A small sound classifier, trained from scratch: trained on synthesized solo parts of chorales (CocoChorales).
Rows from block 3 of a small sound classifier, named by matrix and row number. Rows with one number belong to one neuron. Each number is 128 + 32 x the weight over its row's rms, rounded and kept within 0 to 255. All counts start at 0. Numbers have three digits each.
After each neuron's rows are labels from the 100 clips, of 14848, where the neuron reaches its largest size: "top examples" is what is common among them; "lies over" is the class under the peak. Only what is clearly more common there than usual is listed. The data: synthesized solo parts of chorales (CocoChorales). In brackets: how many of the 100, against the usual share in percent.
# gate: MLP gate (model.blocks.3.mlp.gate.weight, 512x192), inputs 96-191
# fc1: MLP up (model.blocks.3.mlp.fc1.weight, 512x192), inputs 96-191
# fc2: MLP down (model.blocks.3.mlp.fc2.weight, 192x512, transposed), outputs 96-191

gate.130:157154164058088143103118179183136046128144127119118109106088139149134145176102080091116131116136143169107159171113070081120111058094180177114129125101142134142136128182089125103153087132050076151135185172128118108040087132133085124123174095099122068093120159102110111146122140120046108164
fc1.130:110098131100134131102124113121130109075109142182146187120193070142144075135096162158127116110106138166142067178119147144151100167133030117173096113135146129156131170129149136144087100151181142119171106118105087157152143140124100115125089194139119219103114111126140119206119143065127148102
fc2.130:088119126081120108124141114157206170104179130133150116124111108085183087118114156090092155108106140086159159081134105121194168071160096126146145152104120140157137120228128172091105216118164117163042123120085136099124117115156141113149109117126072124121141100144141137107117176045111201199
top examples: trombone (52 vs 7.4); saxophone (42 vs 1.8)
lies over: G#4 (27 vs 3.1)

gate.280:117100109167223147093159023068137113149165132142131182098118092110141152158100147141146163136116170161131135201102169197072100156134070124131164106193209095124155166104097105135124117216123164104111108110113142112054112129190137158168107138088112117082123119178118125117143152140150114089
fc1.280:053085155120205144079129120132152090123145175187106113131120186126125123090129164135152106156150169115111155080108130068069102098192132155144149084088132162052149107113123104162021101136077079120105116096184078148092154153138127151116202115174114185123167121161146092171161107157107151133
fc2.280:157075075088111156121168122109116120136138173109086108185128135096110119102157115149106146128139147049149157217153078130164108138116078136077174077098144111105147167154132134159127100117117117147157138173186152153086172073132121093099076091118111147108089121111062091073160153095134112116
top examples: cello (87 vs 9.9); note A3 (82 vs 8.6); note B3 (40 vs 9.8)
lies over: A3 (58 vs 2.2)

gate.141:141103118124136106091122111089177136173040149122124158074092094170124155121147089157130119095113144137158174135110124113104093143077096194148146106137114098125154106104122101176102105110141138146097164117050076092122118126196132167082069157091167140090065134184118120153081119182105092131
fc1.141:108130133160138131140175145164065108109111148117136099167124145093172111103163135131171143097136068136064114112136124128179076159121099082118127113090136180133107166160087139153164087153121196110076084111223153126125111151075157100153107133137125111142116186179131122110138154110138123096
fc2.141:115115062203132173165189157140133121067122107131101157143156141115150162084076165114138101085113140121125157128148129132129156198147120135130110132104178162155125126132133147106130177119067100128147132133086146100144114144104164108147101180119161141084095122114198133201125128182138110107
top examples: clarinet (48 vs 8.9); note D#4 (35 vs 11.1)
lies over: silence (52 vs 25.5)

gate.388:156078088146131170164073128128107114162099087130135150201149195131087132131098109109117131086117083185157114117089108117150158168086131108165144096097152162142188139079148157090116106169144088125133079105070068127101129058162140136121094109099073166115152096045132114127154141096093142108
fc1.388:151146084134071119160112143136075140112127050140147116137148153123114165165101169065123095116167098130164099084103142128082156180138154127142172134098152180099161151058155138078110139109193091130158098132101119080096183100147137094172128155132064160118177117103086120133158080099109122077
fc2.388:118177127076112161146124108117154116071093170049138127124144129080159134128142153135126129180112102128116079160052150143144088207126166133102084137087125154065148110131114143118052084143148165142080154161113182161100125131108148123139112150174175125109114069160166152133158154044158147092
top examples: violin (95 vs 14); note G5 (93 vs 6.4); note F#5 (44 vs 7.3)
lies over: G5 (86 vs 2.1)

gate.266:158117128106193140137112121158108160081175140112069114075198089106061100125115104159166131156116094093144140113132137116169127072133109100113094157144108203125136103121133112137065068140115107144180138112168102095097081090182155110157165106167130130096114096135150175166111121092177151120
fc1.266:125158117090125128078165119117124084134081101090154056163124182110135115106092164122120161083136122084087117220143092141127153104092120148144165097120157126099145150103088100069177154155119126110222098155124123145154166139185116123086141128115114150170161163076078127139088161106095144104
fc2.266:105130078158057132165150081191146143115145106146158119130147086136146069140120141151125077098123167162101109070126156152123099088102084149209116136090137129097034111120062187147155156109099160118103152102100079107106176128136162063179086086157126105120124113109098155108129135169119137117
top examples: viola (96 vs 8.6); note D#4 (84 vs 11.1); note F4 (60 vs 9.1)
lies over: D#4 (45 vs 3.4); F4 (35 vs 2.8)

gate.291:116161142123133137124173124146138059118086113151126084153040115158122159094089149084109140154100117134084095132126154141151158118068180083169116125123097120098104172167129206117173076161150148138121146150166147102183102134104139112093190090099202121068105149093057128140165105106075154164
fc1.291:099073101105142119106112160092126154116082123154137143177123089086104106111074112084103115128129085155121113137097101102099148086106122107144101127203121039135147155140059147149180164125110173172140136070125137168214171097087146139081075141153109167146093094116152137170120120072085145106
fc2.291:097182207112146130140090090153094086122096108111112110104143157185156070102169116164135181094121147093098096120183119102141163111087137103107111131119124104149105083111152090123104121119101133140104129081114185174111154156112133085152176167159074101110134123158089129109100146179130120142
top examples: clarinet (54 vs 8.9); note C#5 (42 vs 9.8); note G5 (27 vs 6.4)
lies over: silence (76 vs 25.5)

gate.154:132142144209159130223123152065148192169139094123090120119148153145137100147164145143116094164184098126145102178109158192139091090140111144155089164079116062152115088131089151152110099128114154074181125144132154074121127132173133131158141144158140132145087114108054176128177137115129193217
fc1.154:199091119112176122158178097165118118092115168141201159145097221128159116100153119140136172102110074171217170086107138128122135174137128094100223133121104142091169086095111121137111123185165067092141137069116136192134103102116163158157122157178150161166142149163155136140070099112112116109
fc2.154:143146168097108112124106133151177115148111106095127103089159052091092126125199104081151095102124150117121170113052172154120097127133171035162150171107110157110209096125105093114171148110186125157083163097200122144128183161100176112124168120155094080136044110111121185085110123122116132218
top examples: oboe (73 vs 7.1); note C5 (44 vs 9.7); note A#4 (43 vs 10.9)
lies over: silence (66 vs 25.5)

gate.158:157146158109058149181089119185096131142178130157118136188084151126183112124114105165102107112112099142158176064092141105088099079134062155112112182083157137137117081169152101155121081108130141170099057109124091116172125101128138095139173107121189183130126190078098148141137134173177111099
fc1.158:095058113125175155164146138108130190135111103158157128114180070129162100134130169135159088150153139099102115099117123065113092137127112105109096127084112102132080143123137170181142122153122092099133187086142077141184128132140159116124113123154179136158118104176134124079062142074125146146
fc2.158:133135150130135089106089085050129176136219110102135164091127123192135155176100099131093105116119143161119146173131130134109061098201136208115138187090108162121198137143116133114079115069179079161066110106131182131143206092146073083105107136136080103178111134099140143157067139164138151095
top examples: violin (65 vs 14); note C#5 (55 vs 9.8); note D#5 (46 vs 9.1)
lies over: C#5 (46 vs 3); F5 (26 vs 2.4)

gate.452:168116140127060144146116160110084136137071138086158155103173133145107101122171129108097142174124127147085152135139152161089123158104158147130096120135184119087094247115197206143083169117206175174111145151134122120149165137107128104072109138055106127113113125138147106096117137149177127092
fc1.452:080136091090137121143113089134118140159066158141175105104069141078140162137110138150158123126114155144187109098206205147144103122149060188100113149110087111082085142116106162065179133117121117125154107105144109155156172104086150151145114160149161163120135106211142165088122141115145127129
fc2.452:062114099168094172135128095065117109188115113151108107097075139115136178142137179154183127114096158099117131103158107115089136066175094131177161145156089124171130163206129127142156119172136079069137111164142170108131140121151137171084142073072124134102090144131121116120103158109087149128
top examples: clarinet (83 vs 8.9); note D#4 (74 vs 11.1); note F4 (54 vs 9.1)
lies over: D#4 (59 vs 3.4)

gate.85:132190136143130172109116158166100108111086140152071112149082117117123108130160135162132149068104152092146147159101098163101149163124099153105153132121128171097167127112133086083139170116134134081156128138096113114192137080182123157129136097095087090146154160079136152178128159100078143123
fc1.85:109067159111129146135141138153118151103077135082142137157200179051161156060114098119137114121113165121117151124139096119158167078091115144143088117147168134127100142121115181090165127136195073164085100120167183164148149172174111113148131127137184108097075200091059178144117150103085135112
fc2.85:067192156130179140157153107167090107128119109115178107121147102112132082165180083111149125123153162150158077107146138215116123180148130129146185118124122136096091141079130092168164127142099195090114130090089172149152144166112157054125107130157189176179122173134074089159137120126114151098
top examples: cello (64 vs 9.9); note F#3 (41 vs 4.8)
lies over: silence (99 vs 25.5)

gate.308:160074141099102139103120155098128070142107113119116159180183117163102204165161155119108114098117156101134145119170137087167173123199176174166086150153094124081127128161157082140088138123100144170080180118149143129128099028151074105098145113146095103118109099107120132177153133192134102090
fc1.308:220103134141106104100099150092158150176116178100130122149121116145132178112142167106147206101146175128092146140134153087104135138123152128143086135083129140147132178134128086106135118175102158114121121084161139156124110144082123129116109159100109103145130110102114114165155107157126122124
fc2.308:142039163082159179179125156124158181080130162134117101139127153114144106115106130095106105076063159157111131114156137153104108148167148131138170110128060149127150106110077156148188147163145164088142089123079108156092105149129121164094098184135124157148085120129066218134080134140095127101
top examples: viola (86 vs 8.6); note D4 (44 vs 12.3)
lies over: silence (94 vs 25.5)

gate.169:197095121111114091103205115074125140167156187133081158122157104177121152149108133130156099128147177109092135162181085149126167123192195149128113124110155133081201139138098136144139145203177100190139124142111120119079107074169105099175137123074122067122158127119112088107082086196091119125
fc1.169:116129086117106153086093153189147122127126127110095136116098156092101113144084140087077093132129167115097130106145127173074117154120107077115126112127122137137135136178097156153092092150132060107121162125145112088155122098128112129075067112121187144165158078162153129191094155137136143066
fc2.169:146083142057139177152156127127094091122169105085167066149133105126168146074131102149158099206117129138102117118071108132159072124132107102152116118117156114089171106116112135164098120143138108060170123153122157201123146117099151128107221090154146115097108121159130095108105087152153145057
top examples: cello (43 vs 9.9); note C4 (35 vs 10.9); note A3 (32 vs 8.6)
lies over: A3 (25 vs 2.2)

gate.401:142095134121116150142091118155155185145144143157169103140083119151181104089130092124109193112123099151099125119136062123145134090159193111106098157090089072097145166146097168129163138159126151157087141067115079129177121088198120145155134079145115131151117208100140151116136124185120125083
fc1.401:141116158102101142143117128105110125170133138178167094097156093102116117093157129194190186183113102149159107095190122073137096125124096076133104109146113210167145077099137121132127117107106123092100102092100104105175130117188127137167160126143169163088144152147080082139140129149162124173
fc2.401:140110060128084104136126187108118158178129142113064146119114154057100109148141192153083140107200175143073100142154165070119144146159078111151135119107138082185209084117205123117079117108211108123126171127134125157110100111158172151136107134083075098120133111124142108128112155150158125183
top examples: cello (100 vs 9.9); note G3 (46 vs 6.2); note G#3 (43 vs 8.1)
lies over: G3 (30 vs 1.5); G#3 (29 vs 2)

gate.450:110147098121107178098152097116149140130111142096080118118133147115135101130145158119088133153135108159122138135112177055127140049128067124144162134148116122085164169116127138167138111116174180139160087133122086086194058160121169105137141163100070107153147173182117106154112123064076093153
fc1.450:139105147084156078092102114138144103150141155174163163137128107080094150147088146131134105115127128121089158175112155113126109126157213105121088094170170144147127138173119165177132108153044117097129114120140102122134119153151127107090065140115116180111115084127102088170156157128097098134
fc2.450:145138156093148160102105144072122140083127138102120174076136141155117108122138098142148138148108184122146081127081113057104129082128185077161094170143112132128110106155133186103248120164067129146096164116136123087099098136102125107100166133152141169157115094162123116114110142144130116130
top examples: violin (55 vs 14); note F#4 (51 vs 8.8); note G4 (37 vs 7.4)
lies over: F#4 (40 vs 2.8); G4 (28 vs 2.3)

gate.104:158088151128186109120088103109137179090155088112107148130115113137151111126121190173132091106186127197126177084139092072179124179118132082143126161116168165142131130170127163143199158116194117152180091179108116112082136151129146094108207170134171108110175090100152158097197113116172075126
fc1.104:120110149100100110193058129088122134140176137075113166141138140126090125132085163098097078146122181079141138130121113125143101087199093162155107162100097139136119123142149100117119157168140119162118204160156124118120053034187126142160157110100117076143113114136192090061107122140088159152
fc2.104:116116113148114145131147143135110087128112055124173160161159047116147121115111163130119141095108148139169093155099105116126125157124184118102112089140095206124159064144092110172155136149091202133090150163158163195118091097207145103116124086087063153162099175123154044180125160122087124104
top examples: oboe (52 vs 7.1); trumpet (43 vs 8.3)
lies over: A4 (28 vs 2.8)

gate.354:100096142153100118143122161056147147072149090114090144108093183079167155121097136139098104142161156096111095110108169120118144125113160094111125097132134132062129172072116165104100103110067149157189130169096131113086144154147190105094187116119169150097152113080141150153115136108150159173
fc1.354:123114108096174149095134118169151109112129118143206146174150097151062163135145142126163066101092095192185128189131096140146127182170140152084144124193140079181128141149133074185178098129126114118061087118170108145141185120199103148216095152129105137126060098106122115159109136147097120127
fc2.354:146140190135124107100135079174067154056125138107054126146125170134120111152160154148114134089112140075128131108129134109081052179107136154134086125133217149118130101149167111109131176104172110115134136119107175088130090131107111123158102211126126099123114135128168142090167157097151108173
top examples: cello (100 vs 9.9); note D4 (64 vs 12.3); note D#4 (62 vs 11.1)
lies over: D4 (44 vs 3.6); D#4 (34 vs 3.4)

gate.391:179094094118166154105111067068125094085130159121134116142072120097120099155182123163090135129158174107122138148118183104107110155107171086117180129147058153132090142099195173170134126176104184131139140132101147091163167157191172130083102117151136143085102101108130104186147099119165173151
fc1.391:106157115126146128134135069123097135111126186112129114170059152175149160163150108159113185146119127123129137096121157157116135075117107163118111170103099113108076165084172097106153105131131157111152150110129124150166179148075107163126145124118123150100154130119154134121124102124186114173
fc2.391:088157142134106210115056129053107074142133123160067166102146146085165166131094101103096171140096118156122139121175117096090112065119087190145168065111114133077125126159103152137109099150174119154140149130142112156142118084144132123150112185110107076142107202174062074145133153118097112126
top examples: viola (100 vs 8.6); note F#4 (43 vs 8.8); note F4 (39 vs 9.1)
lies over: B3 (25 vs 2.4)

gate.383:165172126115063193124135134099170075065117102058147122081132129156078086154149111117097169140133146169123175117130116124140055139143118158107121083135076113166127190114132122122044126151171090201125117161151138124085093135157167150107145095091110109123106094039120154105119126171139207110
fc1.383:125200167137107140134147158155119149134104164134139141117136126090106168152153095148088143122102179117160091185128189107140145129156147135118101160102132140126099082161045186113058134117070118082146160095109113135059152127099115179157144089154130140124124074139120148113149113136157162106
fc2.383:083091104129127123130110139121110071197065137134111149064073118152117122096049124117142179096115150107139128138167124100155121121133170146174175162113098185147105082148086111141192128146135126149088079151129119107169124122143061194099084153132197124153129077141134121138076116101186136107
top examples: clarinet (48 vs 8.9); note E4 (45 vs 8.5); instrument: viola (38 vs 8.6)
lies over: E4 (36 vs 2.5)

gate.144:109121117082159133128112132102141114128118077071107171097098128201133122107111141110145153123130145157102141110190133114150126137103132098094106128046145085137160117145127116147156097098179106082110138140123121165070139181147175160136169113155098127131171114178111100075160113076191143119
fc1.144:139166111118162095160104108133152099141189069130121137176126083110126138093076123131113100088112109096122110131155167127126159146105098146113113080178206110123161122107129165111088111145152072165092090099073135094194151091204140110106166117117142128106154092145130129184111143107081148201
fc2.144:146122138145076116149086100058135020128128116139135166117131142152132116130146136133166153139095140101141111188106101187105159099165144061114141068151119128090212189122144090112141135135186148176119108186137140156147142124143105162190073100092147075089099101124069136142154083097118104115
top examples: saxophone (65 vs 1.8); note D#4 (56 vs 11.1)
lies over: D#4 (46 vs 3.4)

gate.510:150134142080104076078170064105181145157153146097118108102160135158172170123163125118093108130157163139098102130107104101131110141089135138156161074087164108157175150115152116160181150082120164175108063104125166062128052120097165112113147152187158115150158131094135128152063162134099125181
fc1.510:107135087178117142163097186127073113142094110142175156138104103095127064122094124133141164094121075115108138121124151170105140160140116120097079145087141151156072111103096107099094154177158128113108199154122124190086159136161083126100093088082099154163096099101100125087183138053167175097
fc2.510:144124175123094106169208079146090184097147134132122048158117141123111120089141142153140111119146099104096109172143142103122092170138156165106096123136140127092093085114090111102108113149119165111128156152101107092056086150134176138097181160157110184163196182127189137087146105133123163142
top examples: violin (100 vs 14); note A4 (90 vs 8.3); note B4 (43 vs 9.2)
lies over: A4 (75 vs 2.8)

gate.111:111139126107114152121133102151118109138131110144144103151132094097156152159182100065178109102104111113179158125126097127147169131085145130094096104084088132100139082165094145153174142065091123085166156161125085159150211168101161088107144099174123123134107203105085112120153164115158170084
fc1.111:108108092140162107140081104085157117125101139094144162097164211212119151143098134187151169141160172149077143084130175104167100116134099045171154148071096114150142145112112163121073099197091099147094176105127173133125081092146129193101170134113121124145185131067160126119101132158089122139
fc2.111:092086171115077199137168105160165126114159090086153116175146149181129161107079149089110139113165098105086113141104068129130131114101160135235119153240163117097108129142107087121116128161089119132130130096095114105137062118084137176154113090134164175145102104115075092142178111097122109103
top examples: saxophone (77 vs 1.8); note G#4 (51 vs 9.4)
lies over: G#4 (36 vs 3.1)

gate.207:126050113127112131161122122105120170108115113183133129109190092152092152152138121143074091175093040166160099119091107126162101127146132163127123125210137123057203141081127113159162119177216166140137146114072173136081123121055148128142140179136157122149127160127146112073136089142131108115
fc1.207:098100133098111104145158122143129120117145177201145118138116137139125183091119161064142162128140133144148142124145164138147121124076129163117121106159185071073090167141187182180128109186108154144099142167101147112116107102102150121148128108120202077114108182143106155037143087095056087077
fc2.207:117198099171138117190149129164121090129130103133136177093176153167157152106173103122146081098088132100140114086107124126094163160153150161118142133125138123106161148117153109121154156133136098150085137162156165183161143140134102141152117191074113086122150144137155111142136166107068150109
top examples: saxophone (90 vs 1.8); note A#4 (43 vs 10.9); note A4 (34 vs 8.3)
lies over: A#4 (34 vs 3.7)

gate.32:153095126136091095128119117127109141117080114125134106169154156121165167151139182180138113187119124089123153107115151138097170142129098077139137158068117100150163081145148171179140121100157156110182122178111109090077091179114089155128146094131176096138118184173081135080134125164069184042
fc1.32:110143139133200104105183127109188139119099113110116177123110163183080115095152137115148155119138061132180119170144108112126164145128184092191180090120139170129095166105160091111128140119182131050046140138143116147178137171211123140171123155132074111131114106107088154135153120109166087121
fc2.32:122115100168171176151156123081133169128108125153136095163127104154131161146161142105069148122157125148176108151185112108125113140123098136117126145118138138120145165173085112134131144120137116129082206091099157109170127136186174103074098152110197102147199174120190130101152082153151118101
top examples: viola (100 vs 8.6); note F4 (84 vs 9.1); note E4 (34 vs 8.5)
lies over: F4 (63 vs 2.8)

gate.156:163134140160145128157104138087187144104150172142142120141167131094141134058082102103129156118130069144190137131087166099125157133147105084109182123101108095145195121074152132094156130137063093112129094167117141199050087114107164150207099111155181132102137147106117090129130168118114136137
fc1.156:098083079143161155067147123146136121160154115122153128114100168118127088150152177147084111116120130165127133126214110136127063145128123159155067146154163110145124052184103129110110112085204176152125153082150113058152150144127102097086145122132148178113097117200143155113145152142096157129
fc2.156:077160116039044102144173119174197047146150112157141106059119150122166151086117163143105150132132143081135101132165120118169156134093137124108109189063095123151112085156121133083129118151097126118108107130156134119136127072179180108086115172159112178178168078096112163102117173166113057104
top examples: trombone (96 vs 7.4); note D4 (61 vs 12.3); note E4 (39 vs 8.5)
lies over: silence (81 vs 25.5)

gate.288:143106103125088100066166168102126166197144151109147183119109072125126127174115126151156113122102096090143128126086072091187089116097123142112100113088135102150131116104187160121173117125153132098163107120151113129161092058132171081097185167188085082086074163095144092137111149159198150145
fc1.288:194163154113167116173117110120105068139111063152118094161111143120129065117107191104139170088118168163165148132188146089084102146142096171116132202145173152142113138166069122196081142176104099081125085185155164111100122083093120120184077068088120147149152071153109128106194097076106106131
fc2.288:142115102189121101149192081155071113092179125130103138106151086204121083141097131187137118149133101121169101122162112156152117199161130124122166153102198146142185189105104128119162063120186148106149136108016146112134120148167113180119142178143052120173160093124180110165156133197056109071
top examples: clarinet (50 vs 8.9); note D4 (49 vs 12.3); note B4 (30 vs 9.2)
lies over: silence (74 vs 25.5)

gate.318:123128118180144069148071154139133145149178072169147130097121116111143105099162113104201126108131174079087158124134207083140126219126144109080094225150067084050184113110126142161137138087118099183137171065157145154100138123174174166105061136127130167097135148162141119144170162110095138175
fc1.318:145121105130135151176145081148123106138111130129127104159130106144160145160129121180130107138094069118179128173146060205140091079127058094139102129116171128147142077138154116136148095161095192084074098143078139116091109158142088117112189141134133102143134118160130149129076124109139165103
fc2.318:161095150115175080106091081136116144157144134113109079130170113141143131112156130116056116139140145155122068106159140101169096079144100099089143142123132112146150132088131130143086101144096187141118118154172127105179062137121178159098168064183110103105150153136171175121167025120144156117
top examples: clarinet (66 vs 8.9); note E4 (48 vs 8.5); note B3 (41 vs 9.8)
lies over: C#4 (25 vs 3.2)

gate.195:149108146183141104139103123143082155151165121078175113157088087196147099169125069174131151098096149103037090166135155138143123182114094147103090165103083082140151174162171226110106122137089199103100163138126082115165164142121156170125120142116185110134143136141151138095131156059093090184
fc1.195:130143134149119177098118188097126129160095108115127080099127129106133206107160122160105139124167116122102155097157134114108121151175137140114096156096150107118101105152058117079198146069185118146165114130114161069255120181072123105076151113131110116145080135141138109065171124120085146155
fc2.195:179097106098080140107155121120127156130098173154148040136149095053065172125143088056101151112140096127179135165122154177127127137125150089133067149128131084108110135103112128195144085041127173179109144101139112100112126157108138143138162096144179121084100116124202121118189084098105157165
top examples: bassoon (97 vs 8.3); note G#3 (66 vs 8.1); note A#3 (61 vs 10.5)
lies over: G#3 (31 vs 2)

gate.353:159139125118124126119169093114127151096191121129159136125208118087132136159123115155125182125121112178120120110144175154085135135025105067109094146145104164118125109118142147133143137173153124173117093182062123097152145118125170083145063126101198112128177097131108163164139122133198157085
fc1.353:074116136118128142078102174130101104159099097129110088173140159196105121110144159139114123172153128096075198148049132137145157144096132100147124123125141117111158151085145122119139099137140149145093124082154136123171092128153146083208194144134201121111107097087117127080101167086112133093
fc2.353:125098144137186164101119134115126114184187119184093100134146109095173140077140114090135112123122091131134110113096147143101133126121110102168107145108105114050134115132088130134059156113166126090202131138077159165136128141162156163145107118133152069141131142164150079119148141103131098170
top examples: viola (67 vs 8.6); note B3 (41 vs 9.8); note C4 (40 vs 10.9)
lies over: B3 (28 vs 2.4)

gate.478:180129104109118152176130149168171102070111075184104075188158083119139131150131094124163081119109063114169116119089113148096126112090061133094114142134144120145083085074149134176079141106105103139174158132101093143154163148151163138121112097159143171153075143247070124128110171089104152130
fc1.478:135131118124074114123124129134100106191121099196140109152108107137157115170118093099203154138092077116166138140134092128157131148097101244102065102082133159114182075099113135158140143096185125094179093131138114151169153121164179132089126124174164142147096122090083127114162171162108083069
fc2.478:158123094046166082102099172067124167166076190195141122117119127051161103146148156132094146081134112197203124107066152139106084068103074174062174106069144175150131130168140148117115104105135118074121137112097123171117220139108091138136136127111099128162125132163075137121132165158152126140
top examples: saxophone (71 vs 1.8); note G#4 (37 vs 9.4); note A4 (31 vs 8.3)
lies over: G#4 (26 vs 3.1)

gate.203:115096146145092158127102192087122130168145115122132197114135131096162170186111170144162147086089123174116113149108097113182098149076179099097152138140110160166114165078150102078140085116079211148146170150146151147080081198146128114114064159154090153132126109147128144060106181164106120047
fc1.203:148129080122157126098153128087113101088145101147075105155140083135195135147153120131101131174138098133129130122122013158129136127169199176120181132131156130129146136172094134112117152147199141114108115184087111169104129128134155152065135154094093081136148188105132157113099085147163177214
fc2.203:130106160091121156143147148211100153083111160166142101156122086170096178120081071139109124129107112137117099156079159124151095140126171172111132119199143121132107111063138150078121148090147093104153159126176106172085132123087146091144180173150191145108117100158172072073119141110142155150
top examples: clarinet (100 vs 8.9); note D#4 (93 vs 11.1)
lies over: D#4 (84 vs 3.4)

gate.426:084105108114107145189120156128133124127117154075104122071114180173142163112124120120110153095164106103110091151118160154143043130099212130139113112114177175104137167127107081145069163104141122144081112103137146074192132062122147095172126120155211094132144107132122166155152120122125123113
fc1.426:102133076101126106097179147160142096151162149136109122139090043138115137150139150100168169138097086121102152148160119128115168119119161119142101181177102094117150161131137140109127065132084094176145177149201150101107140086152131195076190172098133099101120098155138119165095135109155136121
fc2.426:179179109133146156118115145165135112122157194164137115172159086071175122111165125137198122171120112086153132137094100067123126128142087106145100186149156158135109118155145128103138140134130172099161137126134164117170161134190158171113185106103123139121153165175105100113165117098129104087
top examples: trombone (45 vs 7.4); note D#4 (43 vs 11.1); note A#3 (39 vs 10.5)
lies over: A#3 (34 vs 2.6)

gate.129:119148168147154156137186109173134096095125102115097026124099098134099134204093086127125141152161158120075126074129126142130096120197160094130131135085155117108113143134044086098081126156135144110139231107144065115129115148109135107167111118085116090163072077176112157131121147125143121116
fc1.129:131069111078118109129146047114145162162116144128083110142122164097097115072141138154137130101177190190108183115072163102179147164107101092130152148081113173159114055118155086134168147105074179071096099161126204139080099156108119143086099117143135112143137135104125132187119164115144134155
fc2.129:076126107171162170194093080104107122151101111091119156101119141155126107110155133142079125066109127131079135086131146105203130122104129137122119189129153150171120153111085110202162140111118133123094161124104138177172046180113124128159099151090159090155129102133095148125104138082104160132
top examples: bassoon (48 vs 8.3); note A3 (45 vs 8.6); note F#4 (44 vs 8.8)
lies over: A3 (34 vs 2.2); F#4 (28 vs 2.8)

gate.159:111179196069119116139179127196170103079167089135092130189110102129092154088164120131141180112116099169119171096134056086123087050151206091133083080091174163114150091103147138175111109122072144168153181168114095191081114092149139108120043144137094145062155147137144141181116120124122102102
fc1.159:191162157133131149152141128134154115131121108101116136059124102066136131132136131153186165161148133162175076096130179117165163103081151075132092109162105141174098129112140020134103099079071179083111085114153165136065101127147144150090176114112113173115103126166121082138133131086146097172
fc2.159:143097159145167113060113148132077112154144131145072140166132151113096150107110101115123133109174149082194179145174123102174157127118089137140126130120165104079086098102134084088114085112123145099213130153111134111106155172116114112118155120103136142158148145087179133171151163132140126170
top examples: trombone (100 vs 7.4); note D4 (97 vs 12.3); note E4 (53 vs 8.5)
lies over: D4 (91 vs 3.6)

gate.368:122050116113124154147078104176078114084077155154122195063120174153133099130117156171184128139155129116117087102145122078086130106159104093162169138163097163131132134161141167154148113115140075143075107118176097232145118115134099157105144086100117153061113126171116121106131162121103117167
fc1.368:142125140143164139172087100132085104134112099142113051112139139143201126120106119105114196098110065145157126085131155121084109130202050091092121123081147143119152110138159142163108139109123134103113087111104139155111088138072165159163175073133157119114166145129126151098118088051122153157
fc2.368:142133139143185174142161088074072109112165114138171162144137106193127115111112129121105147096128157218114117115129120188156121119193100113088142162090101102108180087128134143154177129087099115092125149105178111111112110127134095077155131098127126159156141126159100084159117111140148069086
top examples: viola (61 vs 8.6); note A#4 (55 vs 10.9); note G#4 (47 vs 9.4)
lies over: A#4 (26 vs 3.7)

gate.407:097084127145116184160105076118141123097130142115146123172135126089151127150142091073125126107134116141067177111098097128070078094037167135116098153120118118167146215093145075109152152118042055141161148067132140150143101078113108173129056106125141155141140097157112111127097191130061095154
fc1.407:110022142130115133119132125109124151111115146122164145144099139143117120143139162091152145106123161200103117077131169115183138178030112110094149098106135074144161107128081137108103131115156120128135138132169084165164114188101150114139125136169174174095016085157139147160172153075168187112
fc2.407:086216168081133199081081095097208131095078087196072115094122139104145108165129132182125091125134158094141129113088154078168190147080207163134120144094087145132131096130130085205111100083139129143061142140069151186173128189132114136112108140099126123143118141145157154105132152103114112115
top examples: trombone (50 vs 7.4); clarinet (49 vs 8.9)
lies over: silence (85 vs 25.5)

gate.495:073144118155140136147184084201129113139138119173124152152132143136096126119144137076136168139097167157127122070127130117116127180091122106132163146148129098112132124143096166092138148105154064088071104166175122157202163088104167128132197192119141112134157070135136176060074157175155099121
fc1.495:098101067110140148138157189154118135149170135158122185146106158074101174162117149071145157126129171162174170103135122079134130156146177175166186145157113160088141140144106115148148148082130183148094156184143061165151103117078105149136085202099163145154163116091175151082082148134148100115
fc2.495:098111126173027155120176170162111094067132126147120146159142088205113163134108126125096173178145143079087123081162109149153128145140137142085165129160168117133050139162119125153112102109110126115118106155152129141137125134106117107162143188104183092083069130069127126131149155141162175120
top examples: bassoon (70 vs 8.3); note E3 (58 vs 2.9); note F#3 (33 vs 4.8)
lies over: E3 (53 vs 0.7); F5 (25 vs 2.4)